{"crop_scale_min": 0.3, "norm": "batchnorm", "projector_hidden": 512, "projector_hidden_layers": 1, "eps": 1e-08, "one_sided": false, "ema_decay": 0.995, "lr_schedule": "wsd"}
Rows from block 6, named by matrix and row number. Rows with one number belong to one channel. Each number is 500 + 40 x the weight over its row's rms, rounded and kept within 0 to 999. All counts start at 0. Numbers have three digits each. After the name is the row's rms in percent of the matrix's.
# convs1: 3x3 conv, stride 2 (model.blocks.6.convs.1.weight, 192x192x3x3), inputs 14-20, a 3x3 kernel for each
# convs2: expand pointwise conv (model.blocks.6.convs.2.weight, 768x192x1x1, transposed), outputs 110-164
convs1.79 103:524499552505440493452465511522479495499512505542512463502501498498499482551506502504485493465477500492511507488510521495493507457520499490492481505476500486519484565507365522475521474520571
convs2.79 092:622499491495496506510498503473497503500612515488510528511513504463499526487486487498497503490469483507503501530480510587493505454532484510490479470501502482500534503
convs1.80 110:520496512531560576518497473497458528495501485502465507494538475459512510535570494499419503496455626509505566510444504491503538573500523488495496552499495492457419493490456528521544480612667
convs2.80 103:571502510500507476502592545510507521490463449511503557409524440519506541481502507580487478514487502505542499502491501524496552497482510501509549447499500500496467396
convs1.81 095:536502505497493433485507436461497519493437518509498500481535557475496516499491502500500496513474505486495512491500466499525449499437502577520493412414511444469516487392501551520516462501498
convs2.81 093:529498492495503445517502682415483486525495502493498483503500494496576457437504462491504451461509497528499437556530481507396443553499499496449478493517492480514497459
convs1.82 112:498491501417472520500737500492446500527434495433511499508500505453499491469488507474424462502500530650506500504501612501500465491504455493503502508534501498496485502498467456476482502513517
convs2.82 092:522553538504570470479500543492463592523507523487384594486503501433459511487518498499467620498501507501495490665474519475486549507522582496499500515507515502491509517
convs1.83 107:497547487491452500488503499521508422480492474481502508500438473526495505511540437487484472499497487544708492453508576479499510379493523598530551476497561547502553520495487512502530498505506
convs2.83 095:496477499543507488426494459494497500497509503513488497438497502488482510503500469508500475503499497488501501525499498481497482483497493464492500502497498497506498510
convs1.84 101:509458496746468498436503509484546505485500538469581483503497522449511499498564502469505501487561473442476515498497504499498479496482509498504487563519499497497499468487529541576557414387469
convs2.84 083:484501502488499486545505502495497389470530488500535501468472479505524329553544495500491509504497437495540521501494498548437485495460504502501483498494505494499494503
convs1.85 089:496484509524444500446470660496496558484551405503558500499492617454493455504488516503525494481498470545400545486471473478500455489541525531506630480502511496547466500494520459485485501557484
convs2.85 070:464464500323513494506492488535470509503498504536496511325438497489508528493499470472555496497486562514504516515454503505504486505506462505435401495516546501499500488
convs1.86 097:517505499495485548508516499479534522497497518641501522519511523502508456530500499504490491486502549566528503508480502544452466434523502498505509499429501589596502494480523499588555520464509
convs2.86 097:507489573466547513334508501503531510530487495498479499491459534547498478520480488506484493485517496504525573501502501504490495506499514508495497489469530504493471645
convs1.87 099:488514461461466497639469492539490522465506517511548492492501511479505482502431509501493435493505502536536499502515504490532505497500513465498555580481373496535535483509528560507405515489522
convs2.87 088:503550499501536502507353493478450488502496498502551460498503470459497397407499499400501465499490353455455503540513478494497481466506351733504463479503484566447511559
convs1.88 096:491499496481554479475497512510495506525482512505579529492487488439509488484498504500500526500503500434496491585528488415502499490500503522521486488588468488522527494485477501514502475502474
convs2.88 103:503500475500497503522498491542457501511480571510499509500452447514496469500507501506525502470537493536501490493495494498403529496436504500499482484832401500509508584
convs1.89 101:462530501572514488501453526501476491499517501499500500524499437507474507496518503573474511553469499493488581486544493536519499474502498496518532547474474506496503521433409500481539484489477
convs2.89 106:477504510496500515501503461484477499515485550464501336508500500542562434504470499499586491500515412500500515503476501658493493567420464497499486495500509498492548514
convs1.90 105:499499548498464499499524411422483502504485481496482518496424503504499504554509477504455498499500498486507383502479458499498493478504496539510577550493741502525571496470519503496502510510473
convs2.90 156:500475519493509486491502497524503486499500500499496492497511487505509499508482500515498498493502499494505502537494499501491502516485489499497499488500501499489461502
convs1.91 097:482485716632499480406450499536409560383529504455505547517520482543562484511525433545448545588509497533501454417459462501526477592500405481493498494508518507499491498496418544481538503492512
convs2.91 103:501503568428495501505508500501452507494492656471502503355449496497504425462500472452503502493501501504522538427499509380459537491497499488501524513502359713497505496
convs1.92 097:500439482454479548472522418510515506470507566469519508479495422512510502492496474494465466570491496522494502496498532560508421473522538464487482445493480497525488438447544516514497478470384
convs2.92 100:522514513569608470483499497521481500502509523525500483492521553502494474497480689532503484512516495466498481524501502559551501484524459498520511498505498499501498493
convs1.93 082:499484430513494605504466662499461501461510634531514499494484544510402457446501497494502483489487585533496439526501499498463483455526506496507525496476486509465516490545515501496416534458539
convs2.93 095:481491484547325502500501497527400357532489448527547470496485430527503452495572471497567498498506446543501468511495509504486494493470490496514429462496504487495504506
convs1.94 091:498493500462542535610524519496495507492496510507394499507515443468640489495501478443499503504504483535463487515514743525490488511518555497524427526521488514506504506513557500498511498504510
convs2.94 078:480490494492502511476409441510501505494501504605483549500562500510359466505453486480504517544504445473495501501503494459521498478504488490540477474500490504511499531
convs1.95 081:501498496493476550528515542500475497490501505491514510442543490511555573514378524501500500504542512501506498509431444514533506499480457426332375508481421416496468419488558502516496512494480
convs2.95 099:541498499494487496489515480500481411505481482633492342506564511496472445500497518497456449509489498457557508507501497506504480512464381502499492488490506479491488501
convs1.96 088:474513467495504459501481502517512498406474489501449524713524475574498563523531496436524502514546463514483504556418533509448507656497539481526508486501504437556517489558541459512599572503445
convs2.96 086:508494472574492443495552498521515502474496497504470494498504500505490499503529456500428503535499470551494498556451506497501468483497478547540482483503463506496521505
convs1.97 090:473569506522588545493499530637560473536498501501527502549506487590499503472508471516499498530550498487458491510516412463470541502442547540506449549499488498501482505515489430428586498492497
convs2.97 082:526580493495488493499457595482505503502501489514498524562500452505458494501486384490499415493415501520488510457500490471497504494510441506497509525499466516513507496
convs1.98 112:481519494495478525438501560527503509505383609491499413583451505512542488500537503507522496489502522513506433480498512500490452503496535530505497499464511499447672499495495532523508585519591
convs2.98 126:482502500499506501497526549506500503489612526534500489502500513574673494498471498500464550494554594549498502500502466441503509471509491501474501498556480501515518491
convs1.99 111:498494659492436396507502490540504426518592497460491482515451522511540465514505505468470500444515501501492517510507503434502501499505512467501506510491510495487457476509520589503498441531499
convs2.99 087:541495439502499504475479546501494516500502425501456469528499512485480559493501486497477504501469524486510505500473414491512418502480493497505475496482433476513502498
convs1.100 096:586512486477518511541526485550453486439512496496500475500498486621489472585533475507487508528472495434554505500536491497472499508510497484501509498495502508506493499505461503548317481501524
convs2.100 095:492499511450512490461473498449478502500501512508459507491523506477472507514528492471498489486538506489526472500493531469646508518507450494589509508500471680499463472
convs1.101 083:574465492493497478497425593614499526543492507485498479507495538484524512497507481505493500493499453482511473475511498487480515536499591443513496497501498501499511502508493495531522499498509
convs2.101 071:520497520493576468497459501627638499478504479547444455468510497478501465631494494556506489489441496525498480485472601493506495501499460508494641611428488609501513497
convs1.102 106:503479528496506500492413522442515505465515552550502487501491490505440521502500499495486489506474534506498501505519507507496433491475497682508513454523389478502438503504501501502522442533614
convs2.102 094:507501512522498461513436496477498484492495510472577518503485479476489605481506497504552502509410538496583444465559493506455449505506447502498538500497484487495498473
convs1.103 104:439551459561523501479456487506500480491487515494510507592476464534458505514503550533487471452534502489465597501436508485510515501472501474470496520495505516534506476506494460506508487529490
convs2.103 085:503466502468505540522493497494489527505512543524530497555512457504551509497530528390540460495516498532530497425498509610499499529476499500497499509502466521478498473
convs1.104 092:501458531456502551500501544500554549486430477485550507559477502510565530515496489501518487540417594476533544380499426543398504588615524483340435503495552499500501442468503501509523493480501
convs2.104 092:409534499450522505568526564464499503527498484471515395677530502504526497463484502456505508539500501575499496479499476504469489495501486489525500509483481499499495495
convs1.105 114:499491503524540486477504419501513474392468604498477500498477399505492496504500527523472603488497498469451511644504504514397502496326505531526440498472477504490540492507483513481552488490488
convs2.105 124:498581500534511496501478540499501491491505494486499429533527499438499422497560503371500466617487496506536498494503496537626470489497493494714500503511499505500499453
convs1.106 111:660750479482295469359482546518474474502502504501542552503419505505515562484555495499487607498502537547556487439499468602485504560468499502500495473503496496496496515494508477546594444512466
convs2.106 116:501524489500498416501498532435500504551486491422492477517510505490506628483439496467499520486501512485373503478499497555482479485520488497486501554441519502491504509
convs1.107 101:601386510328523483469523572439526451495483471531443500458503494511489481452499496501516514498509511533503528545489500517547498484506542502499518491471520523506435479496465535492462485375526
convs2.107 089:494477513502486509495454495549498511500488515482500489497457515499474490499507535488499496500500515437505513501493495520495499478499582691475544515499530514490448499
convs1.108 087:516500461478523481591446581538496496587394507405611503497494391548488535488537495499506642499510454487497492504506528534523482466514538459547476512541491505492500499519499516522496446481503
convs2.108 085:498467440441481506509389482462556513502494510503506369494459560497500502545429585589541472546483508502506504388482466500449470392486497505504356464473486478498499502
convs1.109 101:500507470424321505488538500479497497502460529495523499503548459451468451502497301493498554504496479508503489508496499523496499499485513495513478485523754507389561456489507505506391453385492
convs2.109 125:465498489502501519503337496497521475499381499499503411500496473461483484500498502469505499505454491454491522576490497494500407499495562466491491502496451500491441500
convs1.110 093:500476507536492525541428520497536502496553498500566557493464533495492504502499520506524512515519483478527462521525465499467666500501480514517496489523514468494411487488498515506460478508500
convs2.110 103:484480501524482390486498494495476504480510420479508472484477500496513297492351399488507500473468500393500505567474510540506474485499495503468357305523492499480531450
convs1.111 105:494505515467492510460498553501534507498493511497448493502482483493505493470457544486568497487498496478656507517536498501510549501509497462445513520506502493477500496485456499530517463490520
convs2.111 154:504501500502511483490425436500499503745387492498482501501503504500491499500534496500491508501500509480494499507473505489501551476495517517497507511509505502503779500
convs1.112 091:497497601545484573488511470420461498449568492492493532530525474633504528504495508510497535502508512504508508481517490516491503462495332493467510501532500546523498510526454427500518501635480
convs2.112 100:600492487500479500384497505488498498506509497601466375502510490450501487496505512484476491439453501463465490507524621506592427499513484502502507509473541645499424463
convs1.113 095:502553521501499486493503499500502511488591439480499505519433528474496501552503458477472516415501463495493533511581494460371472505498531502551550476503558504497510548492505371551498504502450
convs2.113 107:406487488500501508487762434499502531501453499494469488501496507500474451502423471513494503497503635526517509480493409502501520444484481471499435488495499500502492488
convs1.114 107:448504543477422579510501538425483559391538564504574408566501514469464503547498465511520532520425507505548493492516414518493493515495474549502499456530503501530484508560498541504517503412493
convs2.114 085:498520501490519496484502509482462534503488502497621458450521517496539488503465507494667533501412488510469491504506502493497441462483491488436514504541520511486496491
convs1.115 081:442507513497615639512383533502475509504489625509506523508516486583518469615506506550498586456493455551469474531497509477546538406693538476494605502507453520504509430505457497496492509492489
convs2.115 073:499582542470490534512451503544490503456512517502501492498497476466519508467501504500504524499504503445449450412493477494511600498534485424510333438505470501506528498
convs1.116 103:503493513535432511504508387503483556502562476454540527516487497490471575494522497522429513492536507436499487488479507517489389569556491521482491492494501500521510485489503422502465510500514
convs2.116 111:484544485502504505498500519470464464481501512500501491509512461478466506458501509501503509534552482440446450494532500501497474497494485508526513502692505501494495492
convs1.117 111:478558432557412417505411625489507500484483539470460571465576489503493497525503496555472542498471533350518500513500497405483542526509496493488540503501502525523522490494468489463506506516516
convs2.117 097:481506505484501471535535482501480504600494487500493435496525511549504507510505484459494489500491543458511498503467513487524456497565444502495519544455515521500491517
convs1.118 105:495437496678513545498442441486545497505448511460515565503500443503488494523554509504515499504498498550510494451497465475509452486480535480683425502621551545503453470430445533503596482518484
convs2.118 105:511508499501553516626502492505549496500505553509498461504571515538500429490490536522611513515572486461360502490480500502524504496610487505507478462491520501499395471
convs1.119 118:566534486505501631523518517476519488505498503502501514500585522547515350507490483479504504483528447560469505535495500511518591508521490487498484504496449532430490567496483505516529496536491
convs2.119 138:508500496498494502498493489499493542496486477523525494502506473496428490494505534475496501502503498498518513502484530506529451797465517480507545500502503552501447496
convs1.120 095:520515528492499477495558517524488496496529515496505522490559510600509498507559503502540491497513533499500527559470563485501498480562497501512503477424505528497503505526536454537670419487478
convs2.120 107:451500499567455620504499483510503501489486500478497504511499465560492473497481429502501471483497496496500494483498490495492507499486610714489500498492475484477524480
convs1.121 108:492453488504505506474526569500503505498474536497503542499502500580631593460493499499493515500503515510507519515528439502510519502528539498509499468487451545510579500501479380487532438567502
convs2.121 075:630511541489500487436561584513490482485499547547489497483507499532495488492506493499496477492454442496511496641447489500461430607514502495506466466519492494507504476
convs1.122 096:510531466497512501488491531422502477459494512506539468596506479472439455468491493502503503523532556485504532501767458491556511534546616587522491505500498517442500500493503491506571494465485
convs2.122 079:417483420529402459534537498501497537420473497497502487638520527526498476494504494512456503496524520370521485532453488520525505497457488503507503501489490484535503522
convs1.123 086:568512501529521496420531512500500495541423521508507490498497527497537480498519491422499521544505527517504555503509504508500531507612496446479635551499478489504466496461477292509501509530611
convs2.123 100:499497486503478506490511555494515542634519475497501488502505493500486461505504439500493503500491518529499520389478494502513614502524523392503511502514500495522496495
convs1.124 100:502533466505463500452492391512504500570500510462489508501446529470506493389442374484509502492488509521496492519489505574469508503502501483486468493491465472503494500467539577512499503585497
convs2.124 092:503533495499499498494519512511501489490529532475483567521499482486498532498500500497497526506516449502512501502502493390491506523583506513508597515551456480496499502
convs1.125 111:500617505486498470505455499654537465462376506430503500432543535440521519487499499499481498547531529484504517540507493518497538390492578486537569499510496498576480445512473601337497607489510
convs2.125 097:510567507492522505501521487482498511513503383501471498611487494498512526500473484464497450489493517500518565494500454498481504504509518505471495492503374481524489509
convs1.126 086:504499502522478541495524507506484446365511486503598500488503506499500522503500456471483479504497475546503502485536513440506480622454522497506591503508499501488497540506563429494460506493490
convs2.126 061:506516502457503379499442451501515525448499523446537472509484560490516405501506470499478508463500538500446499488496510480436532472482499499512501485429527501516588486
convs1.127 099:516543503513531476422501465542499496492495548522485447490537571459499490533578417501501526508514431498504548493519506509506493465446535479492535479499526501491509503496500403492507514531469
convs2.127 083:519536497565475499497470508483531490501482522493456596500519421529477478506500389496478475491495534496503516500499550531523500470501548501500483332494524516471476501
convs1.128 084:489518496561465501520473494500467492523495532496508521489500473451408478497497504483609463488417485425446490480497495505506497475477540502501399506508483487513496477540538447518334490499507
convs2.128 074:499495502504504530525494515585518497508503424514511481492501586521508496501504497600499501501499509503500516502516495591543403481477500509479509558492514497508502534
convs1.129 097:459446496509427510493513497493499470481396515511501496482534506505507502532518535487549571499453523461505513497492530499500505453422497484513500501499491500521494502487492500487495447521496
convs2.129 120:499485513530518511498480510485467548521500477491465493579503475491489460501517494507501436470487523567487502579455458498487487500542484545432497494480497467491476466
convs1.130 097:508519496497502497502578507471404503438493495484543509498477498496443548500659499486505525488441604521749510482493587651498497506502503531501518501557527492515526459605434501496533512507505
convs2.130 100:505496496499468534511504497504501542501633500633466511486488504528492511543501502572505546492501518478501514431501570498510520511515501522498531503500505613497496507
convs1.131 105:502492496496431549503537503341499643745436490592491497505526499531504503469500511508473463561504516495403507500507513512536547498607465505486499499473500500502569500625456509447507499537506
convs2.131 098:497580500542464487497522489495500504512523524499524465559501501559501490499484485500495512510497509484465813498509497514496472479487552640469550559501494500512500520
convs1.132 112:452489494485494516498499510499476504498501481485493519676522527395400635456488499501502493503503537552488479454496503528520511443520467352440504449375513508515503445527517506494510471511460
convs2.132 099:498500473499499501487500504522535482503524498500490514499515488498505495505495491549511498502511529497538509498477499491661510497509506500498528503504488487482499501
convs1.133 087:545533503499515480497485487495506483571468459473494515415498460418568512497515499504506523525489494500397411500500477524481506493482380430506493505515496464498441503489500458485503511461500
convs2.133 107:504493500504499517506520327462532478437496498495512511501498497501436527504502502498474501497362501515519505354491499486522502572484492500500501479415491562500502510
convs1.134 093:525511637495494534507474455507571498546527479511545509549504464542611524535512467538469525491529499494442522496501448514519483382481501491504513488504496516499501506425545461508480502440465
convs2.134 088:533524503564511501500584473513498501401509430462494493529499494369499500500519504507464500494515501527473501356499535568500473484465501486498458510584485422502509494
convs1.135 099:387510465490514478370555628481469580481526504462502474532551507459454511500516533487484501503497437518510535550476458529502504529570512485520513520486491522361436504518573490479581502510528
convs2.135 088:504501455529458494496502607489502467504603529499470503495498508497528516439465501471508604564536494496500541453508502501511496514479509510504524498515497509480460498
convs1.136 101:516543496469524530495494506498474500502486411488507495488438506502499403502509491520500404470506497564501491475496511477499492490504473492497497558500420476475514524504502520535503730465334
convs2.136 107:500500473502498480481515499505499404488508465504490501500471412522478514499484501517418503492494489767547473502469502519500522503488470502494499504480496519476471481
convs1.137 099:501618489511503408463499499500469474483572510538464499468492500496384484487540493504496507477498541501498499494483512500514499500501492509476506504492512570561566501508487438418489497472500
convs2.137 093:474496493469511554520507521498502462501483499496526462500474582544514694501529519515504488506464538484451498500461500429484548389502466497503483491598491500500527507
convs1.138 089:499519515499476505512480503492482509494502546497512511515502485498491497476555504533523476480500504488501495555375533470512478505502531489502489527503500502500588437509523514406658496472484
convs2.138 092:502499502516635509500510564597507491519499502491498494479588504492488496496499503463503499506510505440613521508522506493443476499491502517495494500491500477506418503
convs1.139 123:483588450493498733515454492465456468532503486511526534503490497502508566504504490491500525524525463511542475457494463507466487491512538516508508541496479533493518501497490507463521506501505
convs2.139 161:484497502500500542511500527497500495641533498599492551500611502536550464507489501603492498497518557512504510516421435486469526501497498500495500501514487491495488509
convs1.140 104:421499498577506460482435488496494382487502510505503510500485577505491658500500565498558500457485497515390497519493505504492500486473504477495501504490506569521501505529502495561498587468502
convs2.140 094:500495537494518510497497483535494496498591511495495500497468499484529518566569510509542510531521476439479492493503505508527781496499539519563452512523516493389524510
convs1.141 090:507499461349492510493542475553507501488496460508499507476453440490515491495487547485493516518499503514504560527495708475472481514476499501450466503522496486487494484564478523573493512471493
convs2.141 071:546511501519519453485418718503502466491532466474519570427448509501500503507468519503508571498487501495501499496545522539474470509501305477493528489470596545492484498
convs1.142 102:488682510599456348521443487560505505503482471510487509500473435509509481497502578502502504496498490500485499498491501516487338535497481564504494497517518514516500402475497491453446513499490
convs2.142 088:623482459497486547495667462500502483533397530480559508504481480549512573499492481505520409500503487499501382500490482664468504498494480491480507534495499579479519501
convs1.143 098:534502441496471609444492445495446510517513479476473507496508499486493557515588482514484491471501510523516541489468496482558593503418543501475399503443528519488575497437491474501504421432502
convs2.143 098:496556465511476533500561460501499531603465441523485493618573484367460499501514501399555557543506493458506487503501499498483461487499502494609482492512522484463442484
convs1.144 110:485502500518542504499437551485508485439494467505616494531497480508491497506484503493516501570494531518603427565466544312500553503527520510473521499488498505515512502511491508443507499499517
convs2.144 122:473597495510504449639516491460494504496506507485487503539508496355496541457500501422757523516497481492488476492511446496500502506635537506503497495494500499461502481
convs1.145 097:491500450423415553529715748451503536490495481511549510546620448477547530456486525463504522497502495503502398495444456498542521475482512493500513484499494496475499442507499548505504502523428
convs2.145 092:490548487496506532437468499489534446536501453413465490501443494488501498491561502498502482503552497508492489536500620502713492523472496495502535573608541500496522500
convs1.146 082:500518497509483585540647499503566514548408510551505601502497502512499467516545522499505510501505502485500517595538477498478497549529472506503500501442502531500507517494591510522501410493500
convs2.146 081:480505537481509525478509484496611495501478595621496483534459461574498503597490534829495517473494475502500502497435490485455504482502479462498588507467500529483499502
convs1.147 084:501490500510496496499479482477489562517523476507447501469441481427497522429505511504537477498519510503500495513497563493481501386486587508504510500483512499498512479438492519498490473547449
convs2.147 082:466502491513469507495506476494533481499499510532480520690494497583482548500452504532351504510499497504497492498478499490617513493499528495511471441499457504464441523
convs1.148 102:484437498497463482511436507503493494379517498516533520531543568402491656531459516498517490499469513545441435549437509507469491450480500506457368499492493543497472485494494487479513493488576
convs2.148 103:444452509484498497495488443493489495498480509487505439486498633497535499489451509464502501506449726498499529509440467488502474541495457499504418413437460476570476501
convs1.149 104:494483496598432496512475507495493505488478512507502473499495513526557509502499523514506508498510492510501498486511490512524496483495501501501511479574377504434505493515497459543501516495485
convs2.149 127:442488496483500500499508502445496490492453558501501501498502490499499448510532507518500499499503502499502504511551504310501480385488511454492503481497489493497600500
convs1.150 101:527572503424466517375510442570513498492504475538550429490515477503488500482494486509498516509524521555501482470497509499503507501506501503483505442506426509472497488500533488480495497537533
convs2.150 088:503490425555495498498504524406490418489506499470504543480512489466495495480487502447507433428497482464450478481502584647460454560500497503423501515517556527499507485
convs1.151 108:491575517503490500489476426500489515417576486556527511504472523501416492522505499548501501491488505511480503530451493502503502530519600489485506501500500491497488526409511503498498520484449
convs2.151 099:566462505530476504570498477460495494500584436478337566457500545502491509517493501497492477503464498500480409511503489549496506472526499500503499474442499513494543341
convs1.152 092:440503501478503503540520462507571500506472465480463490500423532528500470481505547498534461505578486451525479479491576338506556500502462514494497504495499516516538482506520546499512528532487
convs2.152 088:501528490537513499583478514475494502493504446502478508533500568488492496420508498492505502500620487487504455511499496518495509495648500501492512481501498465488491488
convs1.153 098:512498500457478500449514564467464502665493489642432488503475500529498513500510487523473454502478434501484503504503502492475496529559481498454478485502489526491480484501488498514537499501498
convs2.153 106:501562511509496480541530521469478508514498499405502616503515492514499497500465500491498493435522499509480554496500499475493510499526474490474523539501500456487480526
convs1.154 087:502534641504491557519548500494501505491507505573518505500493498554454478507551495501437514501470521513668393447500449507502434490504504464507537498500467521574529493445496502567489500456508
convs2.154 088:330499516482513462502410484461496509444482540467500484463473501501503477500454492462506509475483477545487486494524463486499497502527499499501512504502375499504503505
convs1.155 083:465501552492537430512492373481503477484527506441488505494487522494496534516455506544513499525505533496503538566411519501499498500499501503491477525497504513496526517505502449504533499489518
convs2.155 072:503498502474500518511499501500525465501499500488488490484490501365504522526482488459494503533447537466512417445492476501543466426541503484500488495497493506548485484
convs1.156 089:476506506512496512587487501520437486505601457496469523479385518502580504472443608557500393500510544425499423440501491540591518497507367506504507503495462497490501415511445501486518506530509
convs2.156 106:488450488441494493502520514502469496544505475595502501499494498497499518488509596470465515503505502530517500495487500477483483500506500446501501496501500484500498504
convs1.157 112:345588583530495489533501491512558481512434503500470493499498503505484498494480503501499520451519515499425523482482488499564508498507529504511506477500518499400509502503516489472505495505497
convs2.157 112:452516503506499502496523493512502503499396498493499442515479526488505405502506502497510459497553521469498469503580566500504492548501438501487540504493536510504566456
convs1.158 109:502515501492493483499520497495525470498461494490499511461490485565484480488729519482483503501539501473505491508515521499500477545489499481522362458514503469570518508486556496488476490499485
convs2.158 107:502488501499510540504685514482496500493533514481511497500496502461474477502507493452506498506494500583538507492507480503500502455498673574498547503460496504493520498
convs1.159 105:498494494491559509510435491500523412471542488588505579500468466504490610498488470530469499566489542438483557503519512514463445518573505427484524500496500518501456636579615514487516486394524
convs2.159 090:470508458489479457496503507512512526438516504505507576559583493487508531464507497497508504556534476504497493539508511477515512494635529342538490468507500508486499471
convs1.160 106:502473500497501487499495503502509498501502495514622508502503517531387552672503566475433501493458501401516529552469505495519526569509473462488486453504453488518526495489497545486465494505494
convs2.160 098:495517521503516554493496448504501479536484494402507504499396511501400519506517500503469483504501501507482506498509511498492497485491498536483449502498504503491488501
convs1.161 088:509495514487430465457514479527443488520474481506487501496498504510498507475496407512493535547502494533492500496551493538477458519497495490496499515498501468477504495462504550574504493505480
convs2.161 083:498435465727500490509513496503545393472483503505498495439466509473497438492496493492527362651455482456506497646489494508473528486466479438527511492502503500500500501
convs1.162 094:480508427470526505512454515532439507630513566473413505484484483510530502475502450538493507494479499498573501499552512491517540493518499478505486474501508501525483462494431504557497486508503
convs2.162 093:579500541495489506499538513504484483497502501480449463498499488394489491485520504445505507510486508498494499499501500546469438515514496498507493502484570508532489500
convs1.163 104:381392471506476787502670580463497502519502504408519467512448501486493506508499540508514449526511483527540504473486499489504490485500494496518462473518411507505479474501506537499491552519539
convs2.163 126:669552503519541501499497541513489549533602530513566524501512501500501493492463503500517502458541503499467499486498547611465552490497473547477496499498787495500488486
convs1.164 095:509437493522411509497561513493495497498501512487502489481499377670510482546502507475503612575512491506473500491515499475507402538521493483489498486498376525501492473492462461549496535503516
convs2.164 075:512484503498490505541500507485498596552498546497733423495523476497538504485395502547506446439397522496468491612503504499572494461478482524464529563492551505498483515
convs1.165 098:500492460501471490496536564474474486500564440481479523488527529508479521511315496499530598495499548475536703572495493482497495500466413523483494504512529464495499487485510495461544499490497
convs2.165 129:501499498503495592519544504467503482537463510485516510502505471498512501495515496495540450505492526504507480593558473497500529505499488507496447475487501461496499496
convs1.166 094:501486475499564442478475469499506510484530489508513541454490522510501424486481545481509526541495535518505523500521509500521573502474467499501496592498491510505482498300480497502462506453539
convs2.166 100:499528490496496674528460518504440485523438484504513478485523481503524472472489514472561492650499503496520481509495494483437498500503503492523504511501503495489496496
convs1.167 110:511473492499496507520501490500449500481504500482491508493430497469501522514461464505508480489500491538498544411511505519486507526519504528502499460521439497488535513538590499502494584510468
convs2.167 120:492489503501498512482495516501498546491513499494500481496472499488428491496376499497490494501482509557434503509502482478501432509496477503500493560500465484619482502
convs1.168 103:502495529501542345400676503501500573541498498511448450529542500534502545501574507506509490496498422536461571458488541472503453499521451518459490507519485520496489543520445487500539461515666
convs2.168 101:538478494500500447504495582507484501533503490516506697487515517477502640465502482508503746509494505500523473398499499483533555468494498503504488486501513492471466500
convs1.169 092:502461448421489497514648505519499500504466474565505460513499516458477480494497501500464559507478512415519497468526480523509463540499541548484497503505501490500493506514493498500281501589500
convs2.169 077:514514526496564510485449495473487481442490503543506524587656485500498503496508499535522476503476454479468500505591463472495502561500495511540502501503404510500512499
convs1.170 100:732499466485530486471500468504498496487507490570496531509494522499500464500496497544503497463504514513456507496421489518537499491500534504508505504503529393564536520503491492487459455506522
convs2.170 090:486517514517476450495519532469511516501490477500478492663503523439488464504454486495504609503502507431501526527493445508482495496580442507499451469499389492538478502
convs1.171 110:523474559525424583459526504484509472496488503528510502697604493667499504480498498531476517508572499502494490470409500470512500461511499488525500505431456467506496570505485500566553506525533
convs2.171 124:460507498495515487503498458499487527502448490496502526496502554486482491510493502474486506443490492512503444487523500431504463503499312474473463488487512512524497420
convs1.172 101:502570670505524489573482500503508504508479485490496504501502464479520491502498504502494493494502495525488496485490504523531539500501502527541504497497480511511419513510510420499477508508364
convs2.172 095:499499471499497586470496467486498502491470491502499477500504519461484481459557516488479466403424501500498504450495635593541489561492644503500498501499488521479495549
convs1.173 111:480479497468475320554472507513501507509497460502569508499535503497490523545497495542500533513498554493556551496590469500467486529516540603559578467454489498351493549505527505529478504496502
convs2.173 095:498498490501492649501497501491500575497493500471527478504496503468443520501492505493652519796467486498501483514490499471491500505496501645501500525494476477485497487
convs1.174 108:521387527478409474481530497498500594396526563461458508507499476440483491498516489476489553542568500497524540535536422495499509499420506506515502518499447504501511490516508480562521568515521
convs2.174 103:476499552503503506655475506477516482474501470495499497565507495499511524504499498516556485498520512535500505523492486498563497504493499495480494495447489480527503495
convs1.175 107:503488494521507499516489485499501487500486469501498506490496509503512483494517480498490496504502576487486454501481510495565496499505447527462380480474469503499484518495510475502478504509451
convs2.175 105:494507439500487500523478507487493456543499493509504460497504499492529509467482518466499494528495481499505411513517508505495494482498575481526712757497543502477526486
convs1.176 106:502403530449556450525502389496502450498527495532501507598519529536503503497277490491527498476485517559479496474505495538499500491497500498489550470543530506489505473451511461493499500521690
convs2.176 083:471515497519450504495516484492507459506502487493462463499499523486481498500502497499500413501499624559535523534483454362526453498508498429501495497503462486549372480
convs1.177 095:468518495507510516497501502515458504496530458486512509516527511477484510499503477533459544495509528476429477501447494455479332494461502483510504507514484520483502444500521539525498532480499
convs2.177 137:493509501425504384493526492512492460495489501500499483462487469506502505551498481541424503498402500496494510489492474459490498528441522497474494501472511499500526470
convs1.178 096:497463499471495588500506487503489500507466454491368625532533527593515444513509428466562499532507544503477523498498515500460465505513490500501543502488489567538482492488502467497499494507495
convs2.178 082:512555349485500487525589514443501492481485479492481551500474500493493530475502523458525522421497462504479522527474502476490502495522474499516535518409503499493506500
convs1.179 092:500472502462548667480538383422496498549471483529481491494508504524516410466500512491525514504492498526494499552462497527509497422432621506503527511502454491502522496525500486490502499504486
convs2.179 071:497518648508547476496488555502539498507503459453488530531531501625498514622470515450505561500504448462595498508494504495562454529531574500488465566504503550425484506
convs1.180 105:491488499517564557460522497504491514503486556477494479515518476503592698507501471503498507512498481503491462482506485500466454507484580357495499425500504446485474426501465480442496551447499
convs2.180 126:513422508495483502485495490741503471521459504506471519479507507497424503502500511488482505503455508501541500501500496507508498405505503499504505501636499504510494442
convs1.181 085:500490506501478513448491373451575513541524389511498499458494446497520498519502503518441500534489498467506480469502505498487654480511501454500497530530505511498586515501508502499497528554385
convs2.181 079:478539375559355502503562464493471487488481511504419486525634495475504499308464428497469502542536508418502512400500475519517484501473503512521456481500498464495480487
convs1.182 109:507508471508539479531451469467493509537475549501496510374424599478415482519502492637507514490491488482460431535452466522500532432480482535502479537499500499501505474515571492503514420382525
convs2.182 095:505642488559497500490511489498498497508495490480498493512493461499479518501501504548503453528499485497515489609507492474515465501541550505561497499492500495503500497